python train.py --crop_scale_min=0.5 --embed_dim=384 --encoder_arch="perceiver" --encoder_width=128 --text_encoder_norm_position="pre" --text_encoder_qk_norm=false --max_grad_norm=0.5 --final_lr_fraction=0
Rows from block 6 of the image encoder, named by matrix and row number. Rows with one number belong to one attention dimension. Each number is 50 + 10 x the weight over its row's rms, rounded and kept within 0 to 99. All counts start at 0.
# q: cross-attention query (encoder.blocks.6.cross_attn.q.weight, 128x128), inputs 0-127
# k: cross-attention key (encoder.blocks.6.cross_attn.k.weight, 128x128), inputs 0-127
q.5:53 65 49 42 55 29 39 51 33 60 66 60 66 46 58 40 61 49 41 51 44 50 62 35 52 55 59 45 53 46 49 39 38 54 37 43 53 48 42 40 52 59 52 40 52 52 39 58 48 64 49 37 43 41 61 41 42 62 39 42 55 33 39 44 64 47 52 57 49 64 29 48 54 60 56 51 76 42 45 64 46 46 45 65 51 44 52 44 44 52 62 70 58 43 48 36 55 56 62 57 73 50 42 61 48 41 37 49 26 35 58 56 58 57 61 58 75 56 39 47 42 58 33 44 66 42 43 55
k.5:54 59 63 55 47 46 53 45 67 48 54 65 48 44 52 48 65 70 67 33 44 60 44 58 55 42 48 58 31 59 55 31 48 47 60 40 36 20 48 50 38 56 40 47 60 46 43 27 34 49 64 62 42 53 44 43 56 60 56 46 64 63 42 36 33 56 50 60 59 63 43 50 53 43 54 69 62 65 56 32 59 48 55 68 34 51 64 59 49 52 55 48 57 34 57 41 43 35 36 43 34 50 55 44 52 57 33 60 57 52 42 61 35 42 49 55 59 58 49 58 56 58 51 45 41 55 41 41
q.6:57 44 39 43 47 55 61 56 63 42 50 57 25 60 41 55 62 51 47 56 62 55 54 47 57 43 34 47 47 48 38 66 57 43 50 53 40 54 56 49 53 62 54 65 59 49 50 32 43 55 72 37 46 49 56 48 65 47 59 39 52 61 38 67 33 48 35 36 61 54 62 53 52 39 39 65 68 41 66 41 54 61 54 42 40 44 31 60 44 58 49 43 56 45 55 55 39 56 32 31 31 26 60 54 41 41 61 51 60 57 44 55 54 54 46 53 47 28 55 54 46 54 50 67 34 51 70 41
k.6:42 28 55 40 33 38 46 47 49 57 52 48 57 41 35 44 51 56 49 64 45 45 55 68 44 60 52 51 57 53 34 48 48 64 72 57 77 61 55 41 47 49 39 56 42 48 38 51 43 38 57 47 50 37 48 57 30 67 61 45 52 47 50 50 35 18 37 59 34 33 36 50 35 48 61 43 39 72 50 45 52 50 51 54 40 56 46 59 43 53 53 55 50 58 48 55 38 65 55 82 66 57 47 38 53 53 35 45 44 52 52 48 53 47 67 56 50 52 54 61 56 46 51 54 54 52 43 64
q.7:48 63 41 54 53 52 46 51 55 38 48 57 65 37 55 27 39 56 48 27 27 46 52 50 39 53 73 49 52 62 39 52 31 44 53 63 50 43 43 28 51 60 40 45 36 49 61 70 53 48 45 58 57 45 55 64 44 39 44 56 55 56 39 41 41 56 52 43 43 48 36 49 53 58 59 54 57 58 49 53 47 71 53 50 62 60 51 49 46 66 70 51 51 27 63 44 43 62 51 58 36 57 43 47 47 63 53 46 38 43 38 49 38 51 42 58 29 48 48 21 43 53 64 50 47 65 51 37
k.7:63 76 75 41 76 41 40 45 56 39 45 48 56 40 61 60 50 58 53 54 41 54 42 54 55 37 53 52 52 45 67 60 57 33 55 63 64 56 41 52 56 52 50 66 54 62 46 52 41 63 37 52 50 40 70 56 28 54 45 49 54 47 43 57 68 63 51 51 62 56 45 71 55 53 47 48 57 49 58 43 40 41 58 54 54 41 52 61 74 56 49 40 44 48 53 52 55 23 68 40 52 53 37 40 66 56 46 37 54 39 48 41 45 57 60 67 46 52 67 54 63 53 58 58 55 43 51 54
q.8:50 45 42 62 67 50 36 49 67 40 71 49 38 38 51 59 59 38 39 42 57 71 45 54 47 38 40 34 65 36 66 47 50 52 58 38 45 47 42 52 40 45 46 47 40 49 52 24 44 47 56 41 51 41 28 45 56 47 53 55 41 26 68 57 61 44 54 65 59 52 42 49 26 64 54 49 61 55 30 55 50 36 47 38 49 43 51 37 63 51 38 40 55 60 51 53 64 36 44 50 54 49 67 35 48 39 38 49 40 43 51 53 34 45 51 43 65 63 42 49 47 67 49 52 54 61 51 49
k.8:58 44 59 52 42 67 49 57 73 56 65 33 54 52 61 52 47 47 40 39 37 39 56 67 59 45 59 38 58 57 23 39 46 39 55 47 29 21 48 52 49 42 60 45 42 60 51 50 34 47 58 60 38 44 43 64 60 62 55 51 44 65 57 61 69 60 60 62 42 49 55 55 40 46 53 49 63 51 54 44 46 37 35 61 36 47 55 60 35 38 45 62 57 48 38 56 62 34 63 67 50 43 41 57 72 52 52 40 43 44 49 48 64 47 45 38 47 51 67 55 56 55 53 50 48 45 56 62
q.9:45 48 63 45 48 50 60 52 44 37 56 62 53 65 31 46 50 57 55 42 44 51 39 50 54 59 57 49 40 57 47 62 58 58 68 53 42 58 37 40 60 53 49 61 63 41 44 64 57 37 65 38 52 32 61 46 63 45 62 47 60 60 39 49 31 37 45 47 43 65 42 41 59 59 29 61 59 42 53 57 44 52 54 34 56 70 49 50 30 46 59 31 62 42 55 58 27 48 38 50 47 42 62 34 50 47 43 51 60 62 47 31 45 43 49 61 40 43 76 52 62 44 44 46 42 52 67 34
k.9:49 55 37 59 38 34 46 56 55 51 53 64 34 37 45 54 29 53 44 43 47 55 66 76 49 43 42 49 51 45 59 66 60 35 56 74 66 75 54 46 45 55 36 57 45 37 51 67 35 41 48 49 54 38 58 55 54 58 49 47 41 68 57 51 45 56 50 59 62 58 49 36 59 42 56 27 46 61 45 52 59 47 56 52 40 59 36 59 37 49 32 57 50 42 50 50 41 38 68 39 42 51 64 47 44 44 33 40 40 67 72 54 55 53 47 48 61 51 63 51 55 53 34 40 50 43 47 49
q.10:41 45 45 48 45 41 61 49 42 37 37 72 62 55 44 68 42 45 58 45 43 45 60 35 34 40 58 47 27 64 38 43 53 52 61 50 54 72 44 51 74 64 56 52 81 49 50 57 55 48 56 49 59 53 55 53 63 44 59 54 59 75 53 54 40 38 35 35 42 45 66 56 57 45 29 51 54 46 65 51 45 58 64 59 42 45 43 58 43 44 51 48 55 52 55 49 35 56 59 57 62 51 51 58 46 49 61 50 78 51 48 34 52 46 37 57 44 35 48 40 50 39 52 55 54 33 57 50
k.10:34 59 43 44 46 32 37 35 43 54 47 56 35 63 52 46 49 48 43 63 53 45 42 56 51 58 45 49 59 57 50 45 58 75 28 60 71 74 39 59 57 52 53 70 49 52 53 59 73 58 46 39 47 68 61 41 45 40 52 40 59 47 31 52 36 39 50 53 40 43 42 50 67 37 42 46 67 45 37 59 58 52 57 46 55 31 64 44 57 54 54 53 59 49 58 40 55 59 35 47 63 45 45 49 62 46 47 50 53 60 49 82 54 54 63 48 40 53 57 52 58 41 55 51 60 43 38 45
q.11:44 56 55 51 43 51 57 38 53 52 42 58 59 56 41 49 42 57 56 62 47 41 52 41 50 40 71 62 28 51 41 48 42 44 63 52 40 55 71 49 47 59 57 55 60 50 42 57 45 53 62 48 63 43 66 45 54 51 56 51 46 72 30 43 38 46 25 43 49 48 51 70 45 46 33 62 73 62 65 43 48 74 62 55 50 47 47 80 50 44 64 70 53 54 57 50 32 60 59 49 59 49 43 61 61 52 35 51 49 44 61 53 53 60 47 58 34 45 49 53 44 41 40 66 39 45 45 43
k.11:40 39 50 49 44 27 39 49 39 60 65 52 54 39 44 41 45 52 57 47 45 69 49 62 43 47 47 54 52 54 63 73 65 57 61 64 63 62 54 57 40 52 39 50 62 50 54 60 48 55 63 49 45 47 62 38 84 61 50 52 55 44 56 51 33 42 48 40 60 39 48 53 44 54 45 74 52 59 47 60 75 45 44 46 49 62 56 67 53 57 52 57 53 38 55 46 39 77 36 46 50 45 69 45 54 57 70 61 52 42 40 56 48 58 44 56 59 55 39 55 52 48 63 34 39 49 46 61
q.12:49 58 51 52 63 58 35 57 67 56 55 43 43 47 60 53 44 50 40 37 42 52 38 59 52 49 42 51 67 43 59 51 54 49 43 38 57 38 40 48 46 34 51 43 32 48 49 42 53 28 47 57 43 44 30 50 42 49 62 55 41 25 46 47 60 51 63 71 45 53 44 39 34 61 64 42 52 60 18 61 43 32 33 46 54 37 50 34 51 41 43 46 52 55 46 52 55 36 45 55 56 60 49 41 52 39 39 45 34 39 63 59 41 44 62 47 77 61 54 50 44 63 49 40 57 68 44 54
k.12:68 64 57 51 57 58 58 63 39 53 59 52 48 52 46 54 62 47 36 41 39 64 51 38 56 45 63 51 63 46 46 63 54 42 29 39 19 27 36 42 45 31 45 43 44 56 47 62 46 50 50 58 38 53 64 49 45 78 40 52 50 59 50 49 64 74 56 50 52 72 60 62 54 58 51 42 60 43 41 59 53 65 45 58 49 50 43 54 72 33 50 55 52 52 54 49 62 35 52 54 38 60 55 46 52 52 49 59 48 46 29 50 46 46 40 62 65 46 62 59 42 45 41 49 61 49 48 62
q.13:43 50 46 46 59 59 47 47 35 63 37 69 49 57 50 42 48 55 37 57 50 49 55 38 38 42 55 32 51 51 63 44 58 52 48 50 64 50 45 59 34 67 48 47 54 57 47 63 45 31 50 60 49 62 49 54 39 45 35 67 61 54 52 38 58 55 55 71 39 43 54 45 52 47 45 46 37 40 46 66 48 55 39 62 39 60 58 43 59 39 58 66 41 59 52 51 63 59 54 46 42 50 42 61 52 62 59 39 63 56 50 78 40 45 40 44 26 45 25 54 51 43 74 35 41 30 49 61
k.13:57 49 54 59 69 54 60 52 59 62 34 42 57 56 52 63 54 31 40 37 73 52 47 45 47 42 50 40 43 54 40 52 46 42 50 33 49 53 47 69 79 31 58 56 53 43 42 67 48 43 43 74 53 46 38 30 45 52 31 62 39 47 67 58 49 49 43 52 46 54 50 49 40 57 41 75 49 61 51 44 70 51 48 58 30 53 62 41 35 56 57 49 47 43 63 53 46 56 59 63 69 36 66 42 45 43 50 42 62 45 59 49 47 42 45 63 58 60 56 60 58 57 39 58 48 45 51 47
q.14:58 57 60 43 59 47 51 47 49 40 53 53 52 55 50 38 43 60 43 48 55 54 30 68 58 67 57 42 56 53 53 61 53 50 48 48 49 57 46 59 42 50 57 79 48 31 54 58 47 31 42 67 33 59 42 43 44 34 49 30 56 58 40 41 45 58 63 54 66 44 55 51 44 59 54 50 42 64 32 49 52 34 45 27 43 42 63 29 51 49 28 46 58 48 47 57 55 47 44 50 49 52 44 40 54 52 44 73 37 51 61 54 40 52 62 41 70 51 48 70 67 47 45 35 42 52 65 65
k.14:73 50 55 38 56 50 51 52 52 61 48 55 46 51 52 48 45 56 55 42 52 51 58 76 53 43 35 42 53 55 43 43 52 39 33 28 21 50 50 44 50 42 52 50 51 51 47 42 55 51 32 60 64 11 51 45 57 58 43 54 51 55 63 30 60 48 43 39 46 65 43 38 44 62 54 48 52 50 51 65 34 54 29 38 51 49 47 51 49 62 62 51 53 57 31 59 39 51 54 34 45 50 60 46 40 53 56 46 43 50 63 45 48 51 39 45 36 43 63 42 35 27 53 66 51 42 51 65
q.15:67 60 55 56 45 52 61 39 48 39 54 50 35 52 59 26 38 59 55 58 50 41 55 55 55 51 54 73 48 64 52 52 30 48 54 52 52 66 52 44 47 46 60 40 60 51 55 63 36 79 41 34 43 54 61 42 45 56 65 36 43 56 27 42 48 47 59 41 56 45 49 70 57 40 45 58 67 58 63 29 54 63 58 38 49 49 47 64 43 64 59 50 51 50 39 52 48 46 65 54 51 48 29 52 61 45 42 62 41 42 56 56 44 54 41 53 62 40 61 61 57 43 32 67 58 45 36 60
k.15:67 42 62 35 36 44 55 35 44 48 41 56 41 55 46 47 56 50 66 51 51 40 47 48 29 51 47 60 39 49 51 61 52 33 61 69 63 48 44 46 64 39 54 55 36 37 51 38 50 43 42 71 43 59 60 55 44 32 49 62 46 34 47 31 56 62 38 53 62 53 51 55 44 53 55 47 38 58 57 51 62 58 54 62 57 62 57 59 40 58 42 46 54 64 44 62 29 62 26 56 42 53 45 47 58 53 71 47 48 45 72 56 48 61 48 40 37 51 53 24 38 49 42 56 53 60 66 48
q.16:57 48 45 30 50 26 70 54 53 70 66 47 55 43 52 55 48 50 66 60 52 49 51 68 56 54 45 36 44 50 54 41 35 50 64 56 31 59 53 48 50 53 46 63 42 34 46 29 48 46 49 53 56 42 42 32 54 47 44 53 57 35 50 49 48 53 51 36 60 69 57 42 35 52 57 33 53 68 43 56 59 43 44 44 58 53 58 68 50 63 24 49 60 59 43 54 39 59 49 37 65 55 33 36 53 67 57 49 47 54 61 32 61 63 70 45 51 60 48 62 50 58 45 49 50 61 59 55
k.16:48 44 66 53 51 52 68 53 46 39 47 53 58 40 36 26 75 28 41 50 48 55 46 57 53 48 53 52 50 47 45 65 32 67 34 44 46 34 39 37 35 54 48 50 44 53 47 31 51 51 62 47 53 29 46 50 75 60 41 53 55 51 44 57 17 47 51 68 67 52 42 53 42 56 51 51 62 43 42 56 65 54 34 50 48 58 41 44 59 57 51 57 41 52 56 33 58 47 54 31 49 43 37 48 46 55 50 46 41 38 44 35 51 51 54 57 56 66 44 53 45 32 62 50 65 50 47 51
q.17:48 48 51 69 56 54 42 36 58 22 53 45 29 65 47 40 59 44 40 39 52 59 49 51 45 57 35 39 66 49 48 70 62 54 56 41 45 49 49 40 57 70 58 64 37 44 54 67 25 56 53 51 35 45 44 48 55 52 44 49 55 57 54 65 36 44 50 61 58 52 56 37 71 55 52 71 40 35 58 47 56 48 41 50 51 62 46 60 40 42 57 48 53 51 50 59 68 52 40 52 37 43 75 53 47 36 40 54 54 61 39 58 31 39 30 53 51 35 37 53 53 51 56 53 42 59 45 49
k.17:64 38 55 37 43 41 61 66 46 52 61 47 56 66 44 68 38 45 45 57 46 69 36 38 36 47 59 49 40 59 58 48 64 46 58 58 48 56 53 49 33 62 54 49 43 55 54 49 43 54 61 49 45 56 59 56 36 44 44 59 44 53 40 42 72 44 46 46 37 36 48 46 42 33 40 42 54 50 56 59 78 58 68 39 45 49 36 66 36 42 56 59 56 55 40 59 50 73 54 65 77 48 40 60 62 48 45 47 59 50 61 46 39 62 60 39 46 47 41 30 67 38 53 52 53 51 54 48
q.18:64 37 46 45 54 49 25 48 62 34 54 73 37 46 47 51 65 41 35 46 55 46 55 41 39 31 41 35 50 47 48 60 41 52 59 49 60 51 41 41 46 52 53 54 43 41 45 54 38 44 43 58 42 43 49 66 53 32 63 54 47 60 43 61 30 47 50 53 59 56 50 46 57 48 40 68 59 34 52 66 40 61 34 40 50 50 39 47 42 47 63 29 55 55 66 65 35 55 51 65 36 63 59 48 40 40 41 52 47 51 37 67 35 38 49 55 28 31 59 37 35 50 55 51 46 43 45 48
k.18:71 48 37 46 54 64 46 53 64 50 65 49 53 52 51 37 54 56 53 48 27 40 39 52 49 54 57 60 51 57 60 54 62 37 60 39 64 61 40 57 48 42 46 42 54 48 47 66 48 33 52 67 30 53 67 60 66 65 50 52 49 45 43 69 71 28 40 47 40 47 47 43 42 51 65 52 43 67 50 40 61 49 54 65 50 63 62 55 58 35 68 60 54 60 46 69 48 50 58 71 63 63 39 50 55 53 45 54 49 53 53 44 51 62 57 47 74 54 61 63 53 37 56 55 48 38 56 46
q.19:59 49 35 55 61 40 51 47 46 40 50 32 44 54 57 46 36 43 51 37 52 70 44 67 39 62 45 58 64 61 38 66 43 40 49 69 45 50 55 65 55 67 47 64 31 32 68 40 32 86 55 56 46 59 47 40 58 61 49 49 47 45 47 53 57 36 41 38 56 45 56 58 59 57 53 51 36 47 50 54 67 31 38 60 57 60 52 46 32 62 41 50 47 63 42 47 53 55 51 56 48 41 53 45 54 56 52 53 53 63 65 44 29 55 39 38 62 49 43 44 46 53 53 50 56 66 60 58
k.19:66 53 59 41 33 55 56 48 47 72 42 66 41 63 55 65 51 38 59 51 58 54 38 41 43 60 55 63 55 60 61 52 44 38 47 57 39 41 40 30 35 58 43 56 59 44 55 52 66 53 42 34 75 40 43 49 56 37 48 65 55 57 43 48 66 74 63 42 56 55 54 38 48 51 43 52 40 56 53 56 39 61 48 57 60 44 44 61 46 52 55 45 62 52 39 35 65 35 53 61 61 54 37 46 49 33 62 51 62 62 69 41 42 50 67 52 38 65 66 53 58 47 61 63 45 58 45 47
q.20:45 48 55 49 50 46 51 34 46 65 27 45 32 62 51 63 53 58 55 56 53 45 46 46 36 49 39 57 39 46 52 45 62 63 56 58 65 45 45 51 55 39 44 36 61 58 38 42 49 68 50 35 55 49 51 53 57 68 52 65 34 54 59 65 60 52 36 57 40 54 64 44 60 34 41 20 48 69 63 51 55 57 49 62 53 64 44 64 60 51 55 63 47 56 53 50 74 51 43 57 42 48 46 55 45 44 45 41 62 75 46 51 57 62 45 49 46 45 58 40 60 40 63 64 62 34 31 44
k.20:52 45 37 60 60 49 42 41 53 40 48 47 46 49 72 38 43 47 49 37 67 33 51 53 49 49 54 46 59 45 36 57 54 69 52 50 65 65 68 48 67 38 55 46 46 47 55 54 53 63 72 57 66 60 56 42 62 34 47 42 54 42 65 59 46 38 43 69 49 51 50 44 51 56 51 62 58 44 32 53 46 45 49 24 38 66 62 55 52 44 36 42 55 46 36 42 61 70 59 56 49 44 53 39 49 59 63 54 66 49 62 56 38 55 47 39 51 58 64 46 44 49 35 51 73 47 32 35
q.21:48 65 22 63 54 48 55 54 64 53 43 47 42 57 60 57 14 46 50 25 47 55 50 53 45 50 45 61 46 61 37 56 40 51 53 68 67 54 61 54 61 68 33 47 49 48 55 63 53 47 61 48 47 46 50 54 45 61 55 50 53 44 49 48 60 41 48 32 49 56 37 40 47 34 47 49 58 46 51 45 59 49 51 61 55 52 53 47 35 63 39 59 52 58 53 60 50 47 58 59 77 57 55 50 48 46 64 45 52 66 58 37 29 73 50 50 62 54 45 45 38 55 54 30 53 74 62 52
k.21:68 75 57 56 44 53 63 52 56 61 46 52 59 52 28 45 50 47 34 51 61 46 38 46 50 42 50 54 54 50 51 60 46 35 39 62 64 49 32 26 59 64 47 57 63 51 58 57 62 46 38 40 60 63 44 29 61 37 44 36 52 45 42 57 56 72 74 41 50 73 50 63 61 50 56 45 55 53 33 53 62 63 36 50 48 41 50 38 54 54 40 50 44 47 55 52 49 21 48 44 64 59 60 46 36 39 37 50 56 46 50 38 56 49 48 55 41 47 52 37 39 60 51 53 51 51 58 41
q.22:52 47 52 48 58 48 35 39 44 48 59 56 47 43 50 58 71 40 41 54 47 56 58 58 45 58 62 35 60 47 42 53 37 36 64 50 59 51 47 40 35 65 61 51 47 52 42 44 29 62 53 57 47 51 42 47 59 47 49 45 61 38 33 50 61 45 43 55 60 67 36 48 39 67 58 42 62 43 26 62 55 37 42 59 52 58 59 53 43 39 44 51 63 66 41 67 56 51 69 59 62 53 35 47 58 50 34 46 43 45 69 50 27 52 53 70 64 64 33 49 36 57 43 34 57 42 41 61
k.22:63 35 63 37 41 55 49 66 73 56 61 53 60 46 55 39 36 64 55 41 33 39 45 64 32 72 51 57 48 55 48 53 44 51 43 43 33 34 20 40 47 44 35 37 45 48 56 45 42 66 44 57 33 64 40 47 49 73 62 52 47 49 58 59 48 58 51 49 59 57 45 42 53 49 48 65 46 53 36 40 66 51 52 53 39 60 33 36 59 54 45 53 45 62 30 50 50 41 56 49 53 49 51 44 52 56 41 43 44 38 61 61 37 63 64 53 56 57 33 55 61 51 64 56 48 49 48 46
q.23:37 46 48 61 38 58 55 43 41 52 55 45 41 57 32 45 42 44 57 52 42 52 58 35 54 40 66 51 47 49 48 45 47 40 52 46 44 39 51 39 36 72 45 54 43 61 49 46 47 32 65 33 60 34 55 50 63 43 39 51 64 44 44 50 43 42 36 43 39 38 39 52 49 53 48 53 53 45 43 42 55 52 56 57 48 70 44 57 58 47 79 58 41 35 43 39 60 52 54 32 35 34 56 69 49 55 30 30 64 61 52 54 50 57 36 52 25 51 38 48 53 52 46 57 22 47 50 44
k.23:53 44 59 65 47 36 42 48 45 43 43 40 53 39 52 48 43 46 45 30 38 48 37 60 44 32 47 54 61 53 55 68 46 39 75 82 47 46 53 51 57 48 56 41 60 57 53 27 55 46 72 58 65 44 36 63 45 68 51 48 44 44 52 67 48 69 58 56 47 59 38 46 53 51 42 55 51 59 55 47 55 51 57 48 42 46 51 32 48 59 43 39 44 50 50 44 56 51 45 74 40 53 42 44 65 54 45 64 45 43 42 45 23 60 57 47 58 50 44 52 23 33 47 56 53 48 53 57
q.24:47 47 49 34 48 39 61 56 61 44 48 52 46 60 48 55 40 64 57 56 46 53 54 47 58 44 40 53 59 68 52 49 60 55 66 58 58 54 52 61 58 38 44 47 63 50 51 47 50 40 66 43 39 38 41 40 42 49 45 74 49 50 50 61 45 61 55 66 50 76 72 38 65 37 36 33 38 63 65 53 56 53 51 41 35 38 64 42 61 51 38 41 45 52 54 76 54 44 37 38 34 46 47 67 59 40 61 46 61 61 52 51 59 64 54 39 44 45 57 67 61 30 63 57 62 49 52 54
k.24:50 55 43 64 64 67 56 38 42 63 51 40 43 55 41 47 50 49 35 58 49 50 39 52 66 69 47 32 66 43 49 55 49 79 30 39 57 70 65 49 46 45 49 58 39 62 49 53 53 59 59 54 48 66 72 55 44 44 46 65 50 52 49 45 40 62 45 60 45 55 52 45 46 68 40 41 43 33 41 56 47 56 44 56 50 63 30 60 63 59 31 54 41 55 41 43 48 67 53 39 51 41 45 40 41 45 44 53 34 57 45 47 49 57 60 46 63 46 51 49 41 32 63 71 62 43 54 37
q.25:50 54 51 56 40 56 47 29 54 61 41 30 45 48 52 58 69 52 59 75 48 27 63 43 44 55 42 39 51 43 52 32 52 47 32 33 58 35 56 55 49 38 65 35 57 60 39 45 49 61 36 50 50 67 48 61 48 63 31 63 43 50 52 54 59 64 39 52 54 50 57 43 56 54 57 47 42 60 67 33 49 58 51 65 30 52 45 44 57 43 45 75 50 56 55 35 56 51 38 59 53 54 49 53 44 40 49 47 53 48 42 69 73 60 62 58 52 33 46 43 53 45 56 58 47 37 46 58
k.25:41 44 33 44 45 46 59 49 63 43 48 46 56 41 44 62 50 40 46 45 61 57 41 45 44 61 45 68 45 52 53 57 48 54 51 44 49 66 52 59 47 57 50 47 52 38 33 42 44 44 70 59 56 51 48 56 46 46 62 56 35 56 79 49 29 37 26 67 42 30 47 48 47 51 61 54 61 46 55 39 44 38 35 46 56 53 44 52 41 56 54 47 46 34 71 46 51 81 41 51 54 51 47 56 51 58 39 48 59 44 67 60 39 50 25 46 47 56 48 50 32 29 52 31 35 57 52 54
q.26:56 60 59 35 42 49 60 68 50 50 45 62 69 45 43 43 59 63 49 49 49 17 54 42 50 31 40 49 41 45 50 49 52 53 37 55 38 49 40 45 59 38 51 45 63 39 51 58 47 39 49 47 60 55 54 50 46 56 56 37 51 73 47 46 36 58 65 46 57 55 77 46 77 39 37 60 56 40 68 50 51 72 42 45 44 38 40 52 44 56 61 40 44 44 62 58 33 56 39 58 42 53 57 48 50 42 51 53 57 36 41 48 71 48 50 56 49 34 59 57 55 44 61 61 57 52 64 35
k.26:35 39 43 49 53 46 48 46 28 50 44 53 49 56 32 33 59 51 58 51 44 51 54 52 39 57 35 60 49 49 70 65 48 54 54 45 77 70 57 71 51 65 40 59 46 36 53 63 33 36 53 48 55 58 71 49 70 68 51 63 54 50 52 42 38 31 32 47 50 57 49 59 52 58 55 42 47 44 48 52 51 48 53 67 51 51 55 41 55 43 73 64 45 50 44 64 50 53 39 38 43 59 43 45 66 51 52 42 32 52 40 41 54 58 56 59 35 47 45 56 39 57 42 31 45 54 54 35
q.27:57 45 58 40 50 61 42 51 30 42 56 78 51 48 41 51 73 43 33 61 61 54 51 50 44 43 76 36 62 51 63 55 52 54 47 36 48 57 41 50 40 46 65 55 71 53 39 42 50 50 46 43 37 55 47 50 56 37 30 58 48 42 29 50 47 50 48 58 60 46 37 60 39 63 42 41 59 46 45 68 38 44 57 43 31 57 58 45 60 35 50 47 46 48 42 56 43 61 57 38 56 56 40 60 57 57 50 53 47 48 35 59 30 32 60 55 45 40 54 54 62 55 37 43 46 25 55 64
k.27:46 29 43 53 63 42 46 67 55 46 62 54 46 49 48 46 45 67 73 43 41 48 52 51 35 47 49 42 52 72 52 72 52 61 65 40 45 56 56 71 57 42 45 52 41 45 68 63 35 54 60 71 33 40 50 62 47 65 58 51 48 58 57 53 31 38 53 61 47 47 54 42 38 52 50 54 61 64 62 39 45 36 61 45 64 46 48 48 29 44 52 57 45 68 59 42 42 46 59 66 52 47 54 60 51 57 41 55 45 67 47 57 38 41 42 55 40 49 49 37 73 57 36 53 45 58 56 58
q.28:48 63 38 51 42 61 51 39 51 42 43 47 32 38 35 70 70 43 44 45 42 54 53 51 32 50 33 41 49 49 43 65 62 48 51 42 48 43 54 51 74 42 57 52 55 47 42 66 42 57 50 48 59 62 46 46 55 45 36 44 51 50 48 52 46 55 39 71 64 48 46 46 39 49 35 36 33 60 53 40 49 47 49 47 21 46 35 39 67 46 30 54 51 52 53 37 51 52 33 51 44 44 57 43 53 50 48 47 56 64 16 43 31 44 35 44 49 46 36 34 64 52 56 49 50 60 59 55
k.28:39 47 31 40 42 50 47 48 56 42 29 59 49 50 47 35 63 44 68 55 49 50 50 39 38 48 56 44 58 50 62 55 59 46 38 53 46 55 54 52 54 36 59 51 32 56 48 48 50 38 63 73 30 54 61 65 43 44 48 38 40 47 54 53 37 50 63 50 37 37 42 58 42 54 43 48 60 44 51 55 54 56 31 53 71 63 34 71 55 46 35 48 37 54 47 44 40 35 45 78 60 76 60 46 65 59 61 41 41 49 57 54 46 50 45 50 51 46 49 57 57 63 41 37 61 54 60 67
q.29:69 24 44 60 40 54 59 45 50 36 64 50 29 64 44 46 56 49 57 64 48 59 53 53 51 52 37 44 41 54 53 64 48 61 46 42 49 42 48 52 47 55 50 61 45 50 58 45 42 41 40 57 49 60 53 49 58 55 41 44 45 50 58 69 26 59 63 33 49 30 41 48 53 40 51 58 36 34 62 38 30 54 67 30 34 52 32 58 56 56 67 37 48 46 45 57 53 54 44 41 35 46 56 41 56 62 40 41 44 68 27 55 50 45 48 36 42 38 62 49 48 52 59 60 31 56 55 54
k.29:57 53 44 50 41 36 37 50 40 33 46 46 36 47 55 45 41 45 32 63 36 53 60 27 62 57 51 67 34 60 56 59 49 28 71 58 59 51 62 67 44 39 47 46 64 54 42 34 69 45 42 58 34 59 51 47 70 56 39 43 56 47 36 51 48 43 58 52 42 39 44 46 52 58 51 61 62 44 51 60 71 43 26 49 68 60 48 41 49 48 42 62 55 68 34 43 51 62 48 60 65 51 38 51 65 59 51 50 51 56 51 62 49 63 56 54 51 57 38 38 43 51 62 43 43 55 42 42
q.30:49 61 48 80 49 48 48 48 48 63 55 45 41 47 60 48 42 43 45 46 49 48 54 49 47 58 45 58 45 47 30 46 37 45 58 41 67 43 65 45 53 55 48 32 51 55 44 72 33 49 51 49 48 47 50 38 29 67 64 44 41 42 38 56 46 59 65 63 57 48 40 47 54 40 51 47 56 42 51 52 48 55 55 67 43 41 45 53 43 50 53 64 51 62 49 54 63 44 64 72 72 56 50 59 56 43 32 40 37 52 68 51 41 58 37 47 63 66 39 42 23 49 51 40 71 63 33 62
k.30:61 69 59 53 52 54 52 56 49 53 44 56 50 54 54 63 39 39 62 53 63 29 50 69 50 51 44 38 50 37 51 58 54 26 43 53 29 33 25 37 59 55 46 41 46 51 57 56 74 62 65 55 43 55 61 43 47 39 49 44 57 50 51 50 58 56 60 36 51 59 45 56 46 45 44 40 48 42 27 49 32 68 58 51 53 44 59 48 36 44 46 48 63 29 54 46 41 46 55 30 43 49 43 38 46 42 67 59 50 47 65 39 52 61 48 34 56 54 57 34 44 42 31 42 34 54 44 44
q.31:48 50 48 38 48 34 49 68 54 50 58 50 52 55 48 55 72 51 55 35 51 42 49 38 60 55 27 46 45 42 50 64 55 57 56 48 43 59 45 38 62 34 48 36 42 38 47 53 55 46 53 35 52 41 59 60 64 51 53 55 49 53 57 58 36 48 53 43 50 69 53 34 58 55 41 64 52 36 69 49 43 60 57 40 45 60 36 44 44 52 52 21 55 42 51 63 32 56 30 52 39 44 66 37 42 38 55 50 62 50 36 35 60 44 54 58 37 44 71 48 47 59 57 63 35 56 63 27
k.31:37 63 58 34 60 51 54 58 57 44 59 49 62 59 44 71 41 42 45 52 44 39 40 41 51 51 41 62 59 38 49 40 48 53 47 60 72 84 52 56 41 52 63 51 52 62 58 47 57 48 45 46 43 26 63 49 38 60 47 60 58 51 39 39 48 41 50 57 49 37 47 46 48 43 53 59 63 55 42 34 58 64 62 40 63 56 63 63 44 45 57 58 57 41 49 46 51 47 66 73 33 51 56 62 61 58 42 40 45 41 46 39 49 48 53 40 56 55 67 31 58 43 75 54 46 41 31 43